A small masked image model, trained from scratch.
Model: 5.16M parameters, 48-pixel images, encoder arch vit, encoder patch size [4, 4], encoder layers 10, decoder width 256, decoder layers 4.
Rows from block 8 of the encoder of a small masked image model, named by matrix and row number. Rows with one number belong to one neuron. Each number is 50 + 10 x the weight over its row's rms, rounded and kept within 0 to 99. All counts start at 0. After the name is the row's rms in percent of the matrix's.
After each neuron's rows are labels from the 100 images, of 14848, where the neuron reaches its highest value: "responds to" is what is common among them. Only what is clearly more common there than usual is listed. The data: telescope images of galaxies (Galaxy Zoo DECaLS). In brackets: how many of the 100.
# fc1: MLP up (encoder.blocks.8.mlp.fc1.weight, 384x192), inputs 128-191
# fc2: MLP down (encoder.blocks.8.mlp.fc2.weight, 192x384, transposed), outputs 128-191

fc1.250 107:50 42 46 45 65 61 67 59 49 61 59 45 48 51 38 45 54 35 62 45 76 46 49 40 34 65 65 38 63 36 38 47 51 52 49 34 40 49 64 49 56 55 57 55 55 44 93 44 57 49 60 55 54 47 55 54 59 65 44 55 48 40 36 48
fc2.250 118:50 40 65 50 48 33 47 68 54 45 38 53 64 44 53 47 53 51 62 59 46 47 61 48 41 39 66 51 40 54 66 49 57 46 71 49 49 43 36 58 35 52 56 43 52 37 26 62 58 67 42 36 56 50 49 44 50 40 65 44 39 24 61 52
responds to: shape: star or artifact (46)

fc1.22 064:46 36 55 35 58 38 55 55 47 62 68 36 52 58 63 50 36 42 29 41 50 49 68 46 51 57 44 24 53 56 47 65 58 60 40 43 37 46 51 36 52 47 62 44 67 53 49 56 44 46 67 38 55 52 58 56 46 48 58 62 42 53 45 37
fc2.22 090:52 59 34 54 43 58 53 48 45 38 38 58 56 44 43 59 56 45 58 50 63 51 27 51 52 55 51 65 40 41 53 45 48 45 47 58 61 59 51 55 46 40 33 48 27 52 59 47 59 57 32 61 43 50 52 54 61 52 46 29 46 34 56 51
responds to: shape: star or artifact (46)

fc1.4 092:42 32 58 45 46 69 47 45 41 46 38 54 46 57 71 58 40 65 43 58 48 44 30 38 65 35 38 56 79 44 62 41 46 50 54 51 51 47 37 68 70 57 56 37 59 48 65 51 58 45 56 80 43 55 60 42 52 49 59 53 56 32 48 57
fc2.4 088:62 63 63 54 54 32 68 49 49 42 51 54 62 54 26 50 59 35 48 31 40 49 58 57 50 59 42 45 51 56 46 57 50 45 50 51 78 38 50 38 37 66 47 62 51 60 38 52 43 55 65 42 51 57 50 64 43 52 50 38 60 60 72 64
responds to: roundness: round (45)

fc1.335 102:56 62 45 54 49 63 33 38 37 45 56 68 46 52 37 53 33 38 56 42 43 55 77 50 59 42 60 47 49 39 42 51 45 58 64 52 49 48 44 60 52 64 44 51 53 40 60 50 44 68 36 28 37 77 57 34 46 56 66 62 40 49 54 48
fc2.335 099:51 46 50 61 49 26 48 50 69 50 49 56 18 51 61 52 31 53 25 47 58 38 56 40 50 45 33 54 55 53 36 57 48 46 45 46 70 46 72 30 46 41 60 45 54 41 56 56 67 52 54 60 49 41 60 44 46 44 51 33 64 56 62 41
responds to: spiral arms: yes (40)

fc1.8 097:45 59 47 37 57 59 55 57 57 43 35 33 27 49 59 59 46 33 62 55 50 34 55 46 46 55 56 55 37 40 43 40 40 48 48 56 61 68 48 34 45 51 57 47 58 57 51 63 54 59 48 52 57 42 51 42 45 62 54 46 52 56 39 50
fc2.8 091:53 46 59 54 40 60 44 44 50 57 40 53 58 59 44 41 61 46 39 61 53 49 53 54 21 56 66 31 52 57 54 43 58 56 39 55 45 44 52 60 67 46 53 49 51 68 58 35 41 64 48 51 43 51 48 37 49 31 39 60 64 50 65 47
responds to: edge-on disk: no (53); spiral arms: yes (48)

fc1.249 121:48 37 54 54 44 67 69 52 58 39 42 55 49 50 36 42 39 58 66 56 60 55 43 47 28 70 67 60 59 41 36 35 49 48 42 36 41 47 43 45 49 42 51 47 63 51 55 38 46 55 42 48 43 68 53 71 54 57 35 57 42 49 41 46
fc2.249 116:51 53 46 44 42 42 40 65 22 44 56 37 54 47 54 54 53 37 43 50 38 56 48 17 58 41 52 63 56 61 33 56 65 58 48 63 48 37 57 40 46 59 57 44 41 48 53 70 37 67 68 59 56 39 37 50 53 50 60 53 41 50 61 55
responds to: spiral arms: yes (39)

fc1.285 101:35 40 34 68 39 55 61 59 47 66 55 54 65 34 42 35 35 47 47 43 49 50 53 57 64 44 58 44 44 55 49 26 57 61 52 44 36 52 52 51 52 56 27 67 62 41 55 66 69 43 61 49 51 39 40 33 56 53 58 62 46 61 48 64
fc2.285 090:62 67 68 47 43 58 49 46 60 31 50 43 31 60 45 50 56 53 36 50 50 39 31 41 24 56 60 44 76 38 59 52 58 63 49 52 47 43 61 64 54 34 49 55 37 42 58 41 46 45 51 62 30 48 57 53 43 41 52 43 31 57 43 57
responds to: shape: star or artifact (29)

fc1.243 009:36 47 46 40 56 62 44 46 72 46 50 32 73 49 29 61 42 45 53 38 50 44 63 43 60 23 55 36 39 38 62 37 71 60 56 56 52 45 49 38 55 39 42 47 54 31 39 31 49 54 59 66 51 66 71 39 64 55 49 55 36 33 35 52
fc2.243 019:69 49 53 57 43 43 50 45 49 48 50 64 36 47 57 44 60 45 38 66 68 54 44 53 47 74 37 54 45 60 47 66 40 46 53 49 56 59 48 57 37 50 64 44 40 99 60 63 55 47 56 41 53 36 45 68 43 52 58 41 63 52 64 59
responds to: spiral arms: yes (39)

fc1.216 116:49 60 48 32 54 51 45 46 53 44 49 55 63 66 65 49 65 49 47 57 50 38 49 48 49 50 51 55 60 57 32 61 46 59 30 46 53 59 61 58 66 65 61 64 39 51 59 35 56 57 47 46 57 65 46 63 44 54 49 70 35 72 58 72
fc2.216 122:48 30 57 54 40 53 36 56 43 48 41 24 49 50 38 66 51 69 45 33 41 36 61 48 46 65 38 61 37 35 65 56 43 54 58 55 60 29 70 56 63 60 58 28 59 30 41 57 58 56 54 49 50 70 50 48 51 56 47 49 43 27 58 52
responds to: shape: star or artifact (35)

fc1.120 054:60 50 52 41 66 50 39 38 42 41 36 38 53 52 39 58 56 47 58 59 47 48 25 46 59 36 45 43 40 49 42 54 62 45 75 67 54 71 47 58 36 32 62 53 59 59 29 60 45 66 61 72 57 52 40 43 39 48 50 55 58 39 65 43
fc2.120 075:54 40 48 43 41 53 42 54 77 55 53 71 54 40 44 52 36 48 49 49 43 47 70 60 53 54 52 37 55 61 48 48 43 53 42 19 40 33 71 40 52 64 32 45 63 60 63 39 66 47 47 46 64 52 62 55 59 44 48 46 54 43 43 62
responds to: spiral arms: yes (40)

fc1.146 074:55 46 53 69 44 48 46 67 42 50 42 64 45 37 56 56 48 55 38 28 39 56 73 63 52 56 49 46 55 53 48 22 55 36 51 54 58 31 44 51 54 50 68 55 56 50 61 56 36 65 59 55 25 54 60 35 43 38 51 49 54 46 46 48
fc2.146 068:54 28 52 58 64 49 45 67 43 61 49 40 53 50 48 34 55 33 25 47 49 48 44 49 45 70 53 37 49 59 49 60 56 52 56 58 50 59 51 27 42 50 52 44 61 61 56 54 56 34 48 37 50 62 51 44 60 52 60 34 40 39 57 41
responds to: edge-on disk: yes (51); roundness: cigar-shaped (31)

fc1.137 145:50 50 44 56 30 52 61 60 53 39 50 49 39 66 58 61 53 48 61 46 32 54 51 48 43 36 47 59 50 44 44 43 51 52 42 38 50 58 62 53 66 37 63 47 51 45 49 48 56 64 82 45 32 60 46 64 67 32 64 56 45 37 75 54
fc2.137 137:53 54 37 32 38 47 60 58 56 45 58 64 49 63 28 70 52 57 53 53 37 34 49 70 37 46 50 45 51 56 52 52 47 39 47 57 49 42 61 41 45 39 50 36 54 39 47 66 55 44 42 46 49 55 34 74 67 50 66 58 44 68 60 52
responds to: roundness: round (62)

fc1.345 117:50 60 55 50 63 53 50 53 55 52 56 70 71 46 52 62 59 55 66 36 63 56 58 47 30 53 41 41 49 57 50 52 53 63 52 56 57 50 51 61 37 53 33 49 50 50 51 52 49 56 37 53 45 66 45 48 74 57 41 50 31 65 63 45
fc2.345 106:44 44 57 58 49 31 67 39 39 63 71 21 52 56 52 39 42 53 36 50 42 48 39 45 58 48 46 42 57 44 51 43 36 46 74 41 54 49 35 50 65 41 64 63 49 18 54 49 54 56 58 48 55 55 41 51 35 31 55 56 57 57 54 44
responds to: roundness: round (43)

fc1.87 124:37 48 50 57 40 60 48 52 49 55 43 47 65 58 38 32 58 47 60 53 63 49 52 46 72 44 48 37 50 52 57 35 56 52 35 53 40 49 48 60 43 40 40 53 64 46 41 47 59 47 58 47 56 48 41 40 43 59 41 63 40 43 64 49
fc2.87 138:48 38 45 46 59 44 57 56 65 44 44 39 37 55 68 59 42 46 64 53 45 56 39 62 50 48 45 46 52 51 43 77 51 60 55 61 43 62 47 36 49 74 48 45 38 80 61 36 61 58 50 54 49 48 50 56 66 53 42 32 59 41 44 44
responds to: roundness: round (44)

fc1.310 098:41 38 35 44 50 44 52 37 41 64 46 48 47 48 50 57 66 60 63 36 42 60 61 30 36 52 58 47 62 55 48 40 46 64 60 40 38 48 39 53 42 49 66 62 38 29 55 41 40 33 55 60 46 48 32 33 46 45 47 56 54 73 60 50
fc2.310 089:62 47 57 52 61 42 57 76 52 59 66 61 61 50 55 46 43 48 43 59 58 58 33 72 47 61 45 45 52 51 63 68 48 46 55 46 79 46 51 55 48 39 72 41 39 47 46 37 55 67 41 51 52 59 41 48 56 31 47 35 55 63 56 61
responds to: edge-on disk: no (50); bar: no (33)

fc1.42 090:57 48 48 51 33 46 41 52 65 48 60 66 48 48 38 48 57 42 42 53 48 58 49 61 53 57 40 53 65 31 66 30 56 40 57 41 52 50 57 46 69 68 40 62 48 35 31 46 44 42 42 53 60 40 61 39 46 24 53 54 42 63 41 56
fc2.42 095:47 52 56 59 54 44 49 42 70 50 49 49 41 62 55 66 61 73 66 38 50 57 50 56 54 40 42 38 42 52 43 52 45 33 51 48 44 50 42 59 44 50 49 45 36 35 35 57 57 55 62 48 62 52 44 37 49 66 53 44 59 52 64 56
responds to: shape: featured or disk (72); edge-on disk: no (71); spiral arms: yes (57)

fc1.128 106:51 52 43 47 50 65 61 53 58 52 52 45 55 52 57 48 53 52 41 47 42 33 53 39 70 73 57 49 61 46 41 27 52 22 53 38 53 38 39 38 56 26 57 58 64 51 35 59 43 53 40 55 50 42 52 56 56 64 50 50 52 30 33 53
fc2.128 100:59 48 59 47 61 25 46 40 51 54 58 66 52 42 60 45 56 45 42 43 52 64 51 35 48 28 46 32 51 52 66 56 44 44 55 46 61 44 37 39 51 62 54 44 47 37 75 43 52 36 48 55 60 59 47 55 60 48 61 21 55 56 62 42
responds to: edge-on disk: yes (50); roundness: cigar-shaped (39)

fc1.375 076:58 48 68 60 42 60 48 36 54 32 34 50 39 56 33 46 41 55 65 51 58 67 46 32 52 48 47 39 38 65 56 58 59 46 58 61 55 61 42 54 42 49 55 43 53 45 54 37 49 59 58 68 53 47 34 54 39 64 47 46 55 43 68 46
fc2.375 099:34 48 37 22 56 37 49 63 57 65 66 51 57 55 52 57 40 42 52 59 48 41 50 66 52 44 40 54 66 37 41 45 37 51 43 68 43 37 71 26 48 51 39 62 67 69 51 61 53 40 40 46 59 46 62 63 49 42 43 58 39 44 42 49
responds to: bar: no (30)

fc1.255 120:35 47 44 49 64 64 57 46 55 53 77 45 36 50 37 56 56 32 54 56 58 61 53 70 58 43 36 52 43 60 53 58 49 48 61 48 52 56 56 68 44 46 39 59 50 38 46 58 57 43 48 50 49 28 58 53 52 59 40 43 47 57 17 51
fc2.255 121:51 53 39 48 59 37 37 50 45 46 42 61 67 43 67 51 50 67 50 39 47 25 51 45 42 34 51 49 24 48 50 44 49 61 51 63 53 41 29 55 53 54 46 41 39 41 63 64 48 45 48 43 57 46 42 43 50 59 77 38 55 55 68 72
responds to: shape: featured or disk (67); edge-on disk: no (57); spiral arms: yes (41)

fc1.315 136:44 42 30 58 36 63 58 33 43 40 55 55 51 40 50 34 29 50 58 51 68 45 49 58 51 59 42 34 51 52 55 45 50 51 32 67 34 56 51 54 53 47 45 55 54 52 47 47 38 42 43 41 39 58 65 42 71 55 52 54 30 50 57 38
fc2.315 124:50 56 74 60 44 46 31 57 47 40 45 59 45 61 50 63 47 38 43 37 42 55 56 63 61 44 57 48 54 68 50 37 60 67 53 49 48 45 37 51 58 44 37 61 47 61 45 66 51 50 53 52 49 53 54 41 40 62 33 69 55 47 37 58
responds to: edge-on disk: no (51)

fc1.93 084:53 49 63 46 44 59 52 48 59 61 48 45 51 21 52 49 48 75 67 52 54 55 59 49 53 62 46 71 53 44 38 49 45 65 54 49 51 52 42 44 59 40 48 25 41 46 57 58 43 63 31 64 62 28 48 37 59 50 57 37 51 56 45 34
fc2.93 102:53 34 58 47 43 43 46 46 39 52 60 43 52 71 59 51 43 43 43 55 59 43 42 53 59 46 55 23 55 56 58 69 48 44 40 54 33 55 58 46 56 59 36 52 32 56 49 53 48 51 61 35 36 64 58 50 52 71 52 61 43 57 48 35
responds to: edge-on disk: yes (45); roundness: cigar-shaped (40)

fc1.74 103:62 67 49 50 29 48 69 47 48 45 49 57 50 49 60 45 68 58 59 28 27 60 27 52 48 55 61 52 55 51 47 47 50 61 48 61 63 44 55 37 43 35 48 41 48 43 41 46 56 48 49 62 55 53 18 39 49 59 42 33 41 64 67 63
fc2.74 106:53 42 62 49 58 42 59 52 44 64 47 50 64 72 57 42 23 35 45 62 58 37 51 43 55 39 48 36 48 43 59 56 32 43 54 33 67 59 45 44 63 48 52 43 53 49 68 47 50 57 54 47 64 49 69 59 59 41 62 37 58 58 57 50
responds to: edge-on disk: no (54); spiral arms: yes (43)