Weights of a small masked image model: muon at rate 0.034.
Rows from block 7 of the encoder, named by matrix and row number. Rows with one number belong to one attention dimension. Each number is 500 + 40 x the weight over its row's rms, rounded and kept within 0 to 999. All counts start at 0. Numbers have three digits each. After the name is the row's rms in percent of the matrix's.
# q: attention query, key and value (stacked) (encoder.blocks.7.attn.qkv.weight, 576x192, the q third), inputs 128-191
# k: attention query, key and value (stacked) (encoder.blocks.7.attn.qkv.weight, 576x192, the k third), inputs 128-191
q.76 090:445438493501597501498487466540469404563492423505508502539538533465492417475540483505578508388504523502544482430501521455499453530549495489524521494484514414516493496488541550466465492457471502
k.76 097:478515559507442499440501501590469544507542609433450463498463508543466506492477486473497436506583476587488464541498480458453485515461476492453478538418496493569581505627419596517549514518468509
q.77 109:474481534464548529430552531491499518547498551499505477513494534530524527455459534449462480477530532452548488502466463489529409543536476477494517450537521499545509524517556506498443491572507498
k.77 107:554544487539504518533522471472555445492514501515534507538467516535429485510548467500490506548486563537505466466422506539483479480532469490492497468532555410480497490496458463508572448511502565
q.78 100:504581500523523518499588501517455462519626550475505537549443455506422535543474451486523515519446442499457447463487526514514565546404533536468556521434485561505449538527573527436495518451577490
k.78 093:556497531506485520540602497486505566420497519466547570462501482475468529501485556422522540439517463439517504527528440546510505491466481509458399462508473543522539529463539512547523567534525487
q.79 099:526465547492517598522535513468579411520531504489534510466475556516543456490467415539539455453481513536484501457558438477503524487482506539475506486432551492501576432532442499509545563538458550
k.79 098:466453433471449502497466487531532538508439460487510451504554469572496452521480546571514555500527524532536541409546450538454499514521491522532511522567511567473482529467470527402563496539486469
q.80 100:454474465541500509492546544463473416483500461463455418484509489447447476425475508527420546465463514472591532521548497535503534486451461487452518454521577484429439574538521516574495477467465560
k.80 105:523455516464486558524539615513429481482421548412511503459470476512524545521538510482470528540565516486485439582443534417482526543513512436536505540466551459452553502489528548497493487545511460
q.81 099:515508430512521502534565508417461453462506514485511580466517536505507499549489524438435518474528415475477548445529437519491517550507502407546602519495497513583474483514531464520532575545516547
k.81 102:523483463557444486557510397475561497435412444515429546521503484469549522491514528494457551532508459518463519530515572468505509454552545472476506492517467487468491518480516490531407431490512451
q.82 103:461563499455486514458482508454485442432527447510496502564544526531504499494462473497511456478464521450536463418452437527424515502458513475460494475599456495523532438509527498502512515472494493
k.82 101:510526471538558510431537501513546485494429469544503470458528458492536460488480445526534534581506476515509501514534543535516430519503525513538479450541502560499524512525490410485540452448510443
q.83 133:518491561545478563521531537591533484510417502529467492548481501448452521453521464534464534457482481567443542556500516492518420494546545564443438488476501444535514508571501535517493440491545522
k.83 132:483389533470554496499482563580478507556495547529551479504476542438508438476516507477480513433522520458495545519506541487498465522513470428478557490479480505562513594502482494525450470547520519
q.84 109:549525415491491571499556503432431599509592458552532475454530568511481437524594489578508496486520513539483456429486440477506543584535523448522550511444535526489487476498474522510468479511479521
k.84 109:432520490488430469564524409524551488547516540505475470437517449589498478536509555519506502514517494500476533518395531545486561502470468495535508500523521489436480525509469474503570467480516510
q.85 093:460445533481455472492532561531515506530487563484553510528501496423539578571479510425468556548531480454503470505559431478490562487495518472506520496485467531534507520557415535440535467563561486
k.85 088:551560386570479506496516515612584463511564542475420537525482536514462542453458492526493511467515498478449531497541513452502486465493584484486436510430504420537485537492495514462571467498512560
q.86 107:574509403474533497461548519530516474423526472467503543514511512489436438402446486521483475526508472398583525521518516485481520604454442464533542544581542457398528491454519573506478491452508470
k.86 102:468546476484470514470458453472444529546580432431449507481554418502560441467524540516486472580534505591550469529480535491450514538448522482502441473522476508498457532469496511470500546524501478
q.87 108:528494538463534515515523455552536517542517539482450489472464507478466525420543512489451548549420480467444484522549494496492512543454535509542483615495542475445454476513460467505524472429472434
k.87 115:456489473563526476471523483539542492502503491454477459450457444521489441437474505413515473416515490560546581472492546491485531497509494488537489477418543513524480493497494506475490599516508515
q.88 092:454537463488527563491511492488522469506542526504451519473547440447478523538481528523493458488473562532505477419459492525511558424513467531471527455504491409475482423550468451560487463523461477
k.88 096:494487529488576536481517451493482492489498528466472425428496540464468482466487468566463491479455535450485464521476469464549467472609507478476503568493456502487505435410460492502456468487533474
q.89 089:470466603469521474460512510462446561474499486572531519507518444503514446537530554450480491443472517468490486502475522478508498520477479567447473463530520516556490463558523511490459578504603467
k.89 095:570534497517493425528468576516495509497512476511502577478521516487504472541536568511467512514443502505548460553474544481504530497595541519481445480424462499508447529401509519463442438534567517
q.90 108:480559502564475502522514548460486561439489421468447536479539540477511470599490513496416475410532417417512526469492514474507480524478487412551460433502517500486562516552507505447526516497508517
k.90 106:503489453530476492486516477456547494470455516542517512486520473521455566529428508539478385532546525521519475545484546459496523519488442542541507439494481514529522497481538469540499526463498478
q.91 100:523497475497512525511542474572506560462464515523499514485506417430470439458506443543596508565519528479520576472446542548428462483521492530454525512467490505448482571540493511549541488429457500
k.91 098:544522558550553474459416517524520536467500501439518478483471536526449446432486506546435418474569482394529518493582511527493530549501482524431533500488540508496495533539455432437436505512514505
q.92 095:537502572505450464508513495524530523595497475592498570519501463458580483487511475539460485442507468517489528443471434499448490509562476469448433494562506557452505521506423490477498555440436516
k.92 100:431496484463604465455466486507501524531528466561505480554548531573450574527462524412478502430518482493523537481381513505473490438545449544492581562543525443516462458483473480396495524558539521
q.93 098:570457520502497451545517527535501569450438488498461563543554501454506492506539539516464495429491443446501552560550498526459432488514480542545513509428513466506448451481483496502458452478480519
k.93 099:494511550454487493463498502512442481540499479413496525534466495543533533559445533519527520457554502526582536515476504441541483491543506498499508548509485551576486517498455469551499476527522556
q.94 129:477497454435500475529506492426458501485542491488494509467547518594499521587456502504449455510611478446497478464445411519442518522506512432553532508506537530467532509530526531500507470527521519
k.94 125:569518467571453572539444439442532505454475429505397520489571423503557565494515468555523530517486483520563516517467446505519485499517547483551464515530522503508558530485511492488536488445491494
q.95 100:497487471494469495385513527468507472485511505556518488454535492511457526578523482504558472470497564535463421537442519482526530531536499465531498546497494437590527435505558507469528473516490525
k.95 103:573497506490521549494519473527444557575472518502501502485459497479489466464484507465554521506455540445585510510523493487542468460515557519489478513458484515556481541444466487521493502498523432
q.96 102:493399501476459493479532489523507491567463482517511515495501511546474498541484455472473528484464490513446500535471462492478493526538484559480522464473476485511548457500561533501418524407609575
k.96 100:457455550481509489480478502530520434542493566535483503460519586427503498588512559509446572567475536450534446522586538513530484415511547525499419452496503537508440454538527570468477502491472574
q.97 106:467468534512534509506533517530495473490483487470452516501511435507491489528572516472441532501442531491499476459504497478488532502505499491567534525427538483512533574417581511521499595539455417
k.97 105:493450538498439425502494480487483539542555480485460486498390498493486503466607573400480535528556506554528489530537551496533575456497528567459610517542510504483516459488511530451545456539533504
q.98 100:556461446559477551534508499476533523544499434538545417496483498576464494527537482516422458464468509443502526553445518458488547571480456541513471457449457541496616512475407438507455511478478404
k.98 099:504561530518534573487563576488475535569453469497493456472517511499531502433513476488533466478471457487468452598475500478508500486457548447511444421492519471498491503592445526429541509533466512
q.99 098:480538455491490480485541500539498536466496518469525516538478498496418511549425470562404457559517530445450563493410459507513427577563486497490539472488484556487495561448443522530491583564485474
k.99 098:470499431521546430493453544528518557464452463546481510540451494520508487460467583526504477497548495553481491572439417494547474512534492526557448545534467497523543523489421457455548490526472484
q.100 099:469531461544482473509424445488542566483512495468468481496522542448504444498520455577525454515561480464518493452504482501470557563507499474502522462441434471495526462527527519529514532536540576
k.100 100:549496559533551504524488428463508505527496510542513508464500529472502471487526495506453421437498507490505468554470517497484507485545480491463471456560424547479545473442581492507495498473561489
q.101 107:515585489487464438491544420475431547540496534509509500471486518482542505523485459471529498538502515536614499494460436527575546506436483524472514462535553491496523551532542495549468541511454517
k.101 110:493559451564526496451516496483470479554462502477419493497483472464563442482471491528474559443479505549578478482468444580514455496465535482469439433611500461499570519435535478517480500558541585
q.102 102:595426478447498515461534482495557515494478491575503503490507568506523486467542475548524490457442506430502520480542505562495472579497562525547465529495512513546496513519470424466522446549487486
k.102 104:493493508549489482533479480493572552447532460556433460481501517573506544561458514438499527481490459514535465558577527503498532477538591392496552491523546542454512539504503484473536494534459532
q.103 093:526502534497555553491484429502500495466516516488492543471513479423497474524476501497477476503473446576542455504467489461468513471474493522477512443534527462455551489445407482519407467583546529
k.103 091:465498503486456505504534495500491466450548527472539456529467495490465507472513493460461460557486470444511484521491426506547456502465420548576450438548510463426509481533433542502550502526533504
q.104 103:527518496498515470447489525527458498466483502549524466438456537429520505478530446544482494546393512471526477501480476449497522501432441477407489492528530522524431630483516552468454496503498548
k.104 099:511496510552553516518568522506525536430533524502469469543442546466462546486455504499605449476396514543515470546503496414501596505507470443500494442465439469582492552430462516566483558520487467
q.105 108:534434473506497443436513448412562491475485431463473547490536527440480571544505475541484449480464534466535508504484520517519503469585468514516511425496464550507562479422550501521524479521429479
k.105 107:548412489586579525465476459432560529460458471545457530436530477530545506477473509500451493498469523471542465515487443539531531462476508467464475425520523465474420519496546504453499500532524497
q.106 097:471424493591522501470477526557496514491554464542477492510509405511530500415523578565547498467483479462511507523505517401493425545521492503457474571530549504547491526445464495555473464562461488
k.106 097:493477588524413515519573516530561480483483578475573508492484494554454497499509472525479522568436534516487515566502503508435443481513506511420585465486500496576498455515467407490455473535505494
q.107 090:493556525497478519536478466496489501486505459500541528513472449503447528515484467525555533475386443469480469508491504490460602567503501495451499522475561501587545478513503480512511470540526502
k.107 089:437505444481406505502480432556498487508504489523544392531505518501482523504513483475584479488414502482525490529485432477465443471493537542505492454588499543501529482506496494558495513499515548
q.108 089:533488488498472461428559551527436493535441494469425397514461542498579467393499512536566564497499416505511446480556523475525529561594527490512465513537501441530529461440486527457525468557509522
k.108 092:529475471540510400489576531534533520499486492546506479423528446518456489547521543505449475487443470488551552432569491514527427527523481570452494505563541510578499547457468451490484461461443514
q.109 087:462564513483488502450508501546536457499492489538457489466473457508494496477546480483530485463496544502530478506569551458481554671482567494498522545540494484512494455527553533442576465519507523
k.109 084:478504443466515414506555471550468527532467468528485480434453496500463561464557460518537516369489447460471550565451480501445543449494513539521439571535552533516476577508521486438502457523439498
q.110 096:528476524484536468539506522495465520430503474540521559515417445552498508536501544521455487537477476468498476435478549530438525479471512539476491455496583431420584536565492522497571417546475489
k.110 094:534471514501470454499486467458449527500568501497461496456521538529559430464437475542562527492458495524495460503422499501491519495514506547501499440501558510455508542508472473518527443502593558
q.111 103:493499502463506587491477565475521483524542427482467481476487504495503450505516520468489533462502588506420427452569523567512558512466502513588525516504504533545467462595547428521523502453513535
k.111 100:482504518551554467527451515464429530538504513472439561402536475471484473529542492491524477514544481494462508483495572442522551511504477462602502525451457527402467502528608524470471535468527517
q.112 099:459453486497507503418479573491449540478546499502518474467503494473409501561503528453500528437564509421481480521453582487496542502510496445445550488452500510526522571481523498506448536518603587
k.112 105:515477509505543491504559600479481497449499569531503617507481546522411521486568500515436426523454546411513563568516476449522539528482480489506499515506500424535441496452511459444465466578545542
q.113 104:568452474542481526436528535500474511469432480547577467521537473553492529460510436529491504463454472501470457562494559540494483551475538473502491540457508545496482518410441505500478502477417437
k.113 117:495540499431553486461506451533496508542532476483523570475480518489568550502533524513590486439471531490525499469452443485504467516473536508585539454484483515524445448449486473544508552516476524
q.114 107:414492543459494509486550475512512475579473585505531484490435442507506531566525496513426475508482480592511458481594455524518549461498422536501456507490422525517444495505499510490567520557424440
k.114 104:442503504510440488421530505499431436463510447550492499492472516440502546537499500499460523498514547627480456475474548461485509548500495475510540493568507543461494505479454462467524477500496511
q.115 096:457481451479521489468564511421526525515612557464506540426522550507548461604502485454484544518519556557473527483477502464509511447506520500501515530451481436494476473506569548568476515509518534
k.115 109:389475559525524479551434531454482500525536520518485501498502477447491484447559460535435531518574515498465541514519518512533513512429477528493533520542478467469465579535536553527463515496561468
q.116 101:465480529460436476501528562517527509450503500493416510520526536510422512519481519456503502477520436484497539566447476540546418393492482457492521441525487491478507512482481452466492554482501466
k.116 101:539498506508472402509504469515539461542579518464507499452508531507499509562538530432549506565543593444448511480450479511467504508539476451494531452439492493499492468466494442513471513489539539
q.117 104:514462490565524513423481459556478527491488456458527476474589572542563483569465512430562440474458519474565526513479478464561509497534497510538498527562529507461457450463345475450434508524564508
k.117 102:482517509504533429474460468478515553553540472430382452581479488462502523486525475530490470553516512443539472483540456545414441458498493599523521477471467492476461507543558435458493574487478478
q.118 101:446486505424491496520464559441533490518544537471490585511503499489525469522513501491488549536476614434454493486511574527510489500539515513447446539564542536489546540526454436475508437436505529
k.118 103:538520547436461596536446475458531505442528547459498461503489523533522505532451466448521555457455448524486481484467567556506489466449588527538463508553486496517475491541520481513435501468457531
q.119 099:496519539446544436541480475472446494494449506405493439519518561502479486428495516483467513469538490510523430497549608502508432434541517448471481449517476500543477521436515482484537599484524455
k.119 090:453490510526572468472520528517429550536581601518502577490478472486496500468464454531497520471510583477513467437462557420472515437532534517446473494442590510459538480497529515479523514481509493
q.120 098:587430591513465499522499465524470536531467452460505521524457499519355553513427462498443476498435466541471460482525544532447458516554503431576513439463526483510485513503463483471498481527494468
k.120 102:490507416430534544448499454506440483457552482485469561535499516470544479482581529506563528506484480533494419511526514479488538504523619483486440536462551464444631486450462547483462507481446447
q.121 101:528479506531500455478525520493458460559519522441478483473430464493431457530524520516517474503471447503488451541518453507538484434468503496540494495456482547513521535469522447460522586453548539
k.121 104:496469529496479529544420490525397507501504534461462478500490502481499470531530480507579478499537593467502479467444503462463597520458498480513482509481485529457481478518523450450509549526498537
q.122 087:516472477531504514477507488477519496476544471442515509504511545493415448483497466561550524521549538509489533501551498469501560550532476509507515524597422475561458475519463487527459464485501462
k.122 096:428444503472523520506502516563493487471454447521555517432509524565506541568512524496526551583537436543450397517556526514515481459520528484483546512586525483509479473493517569504520485538532485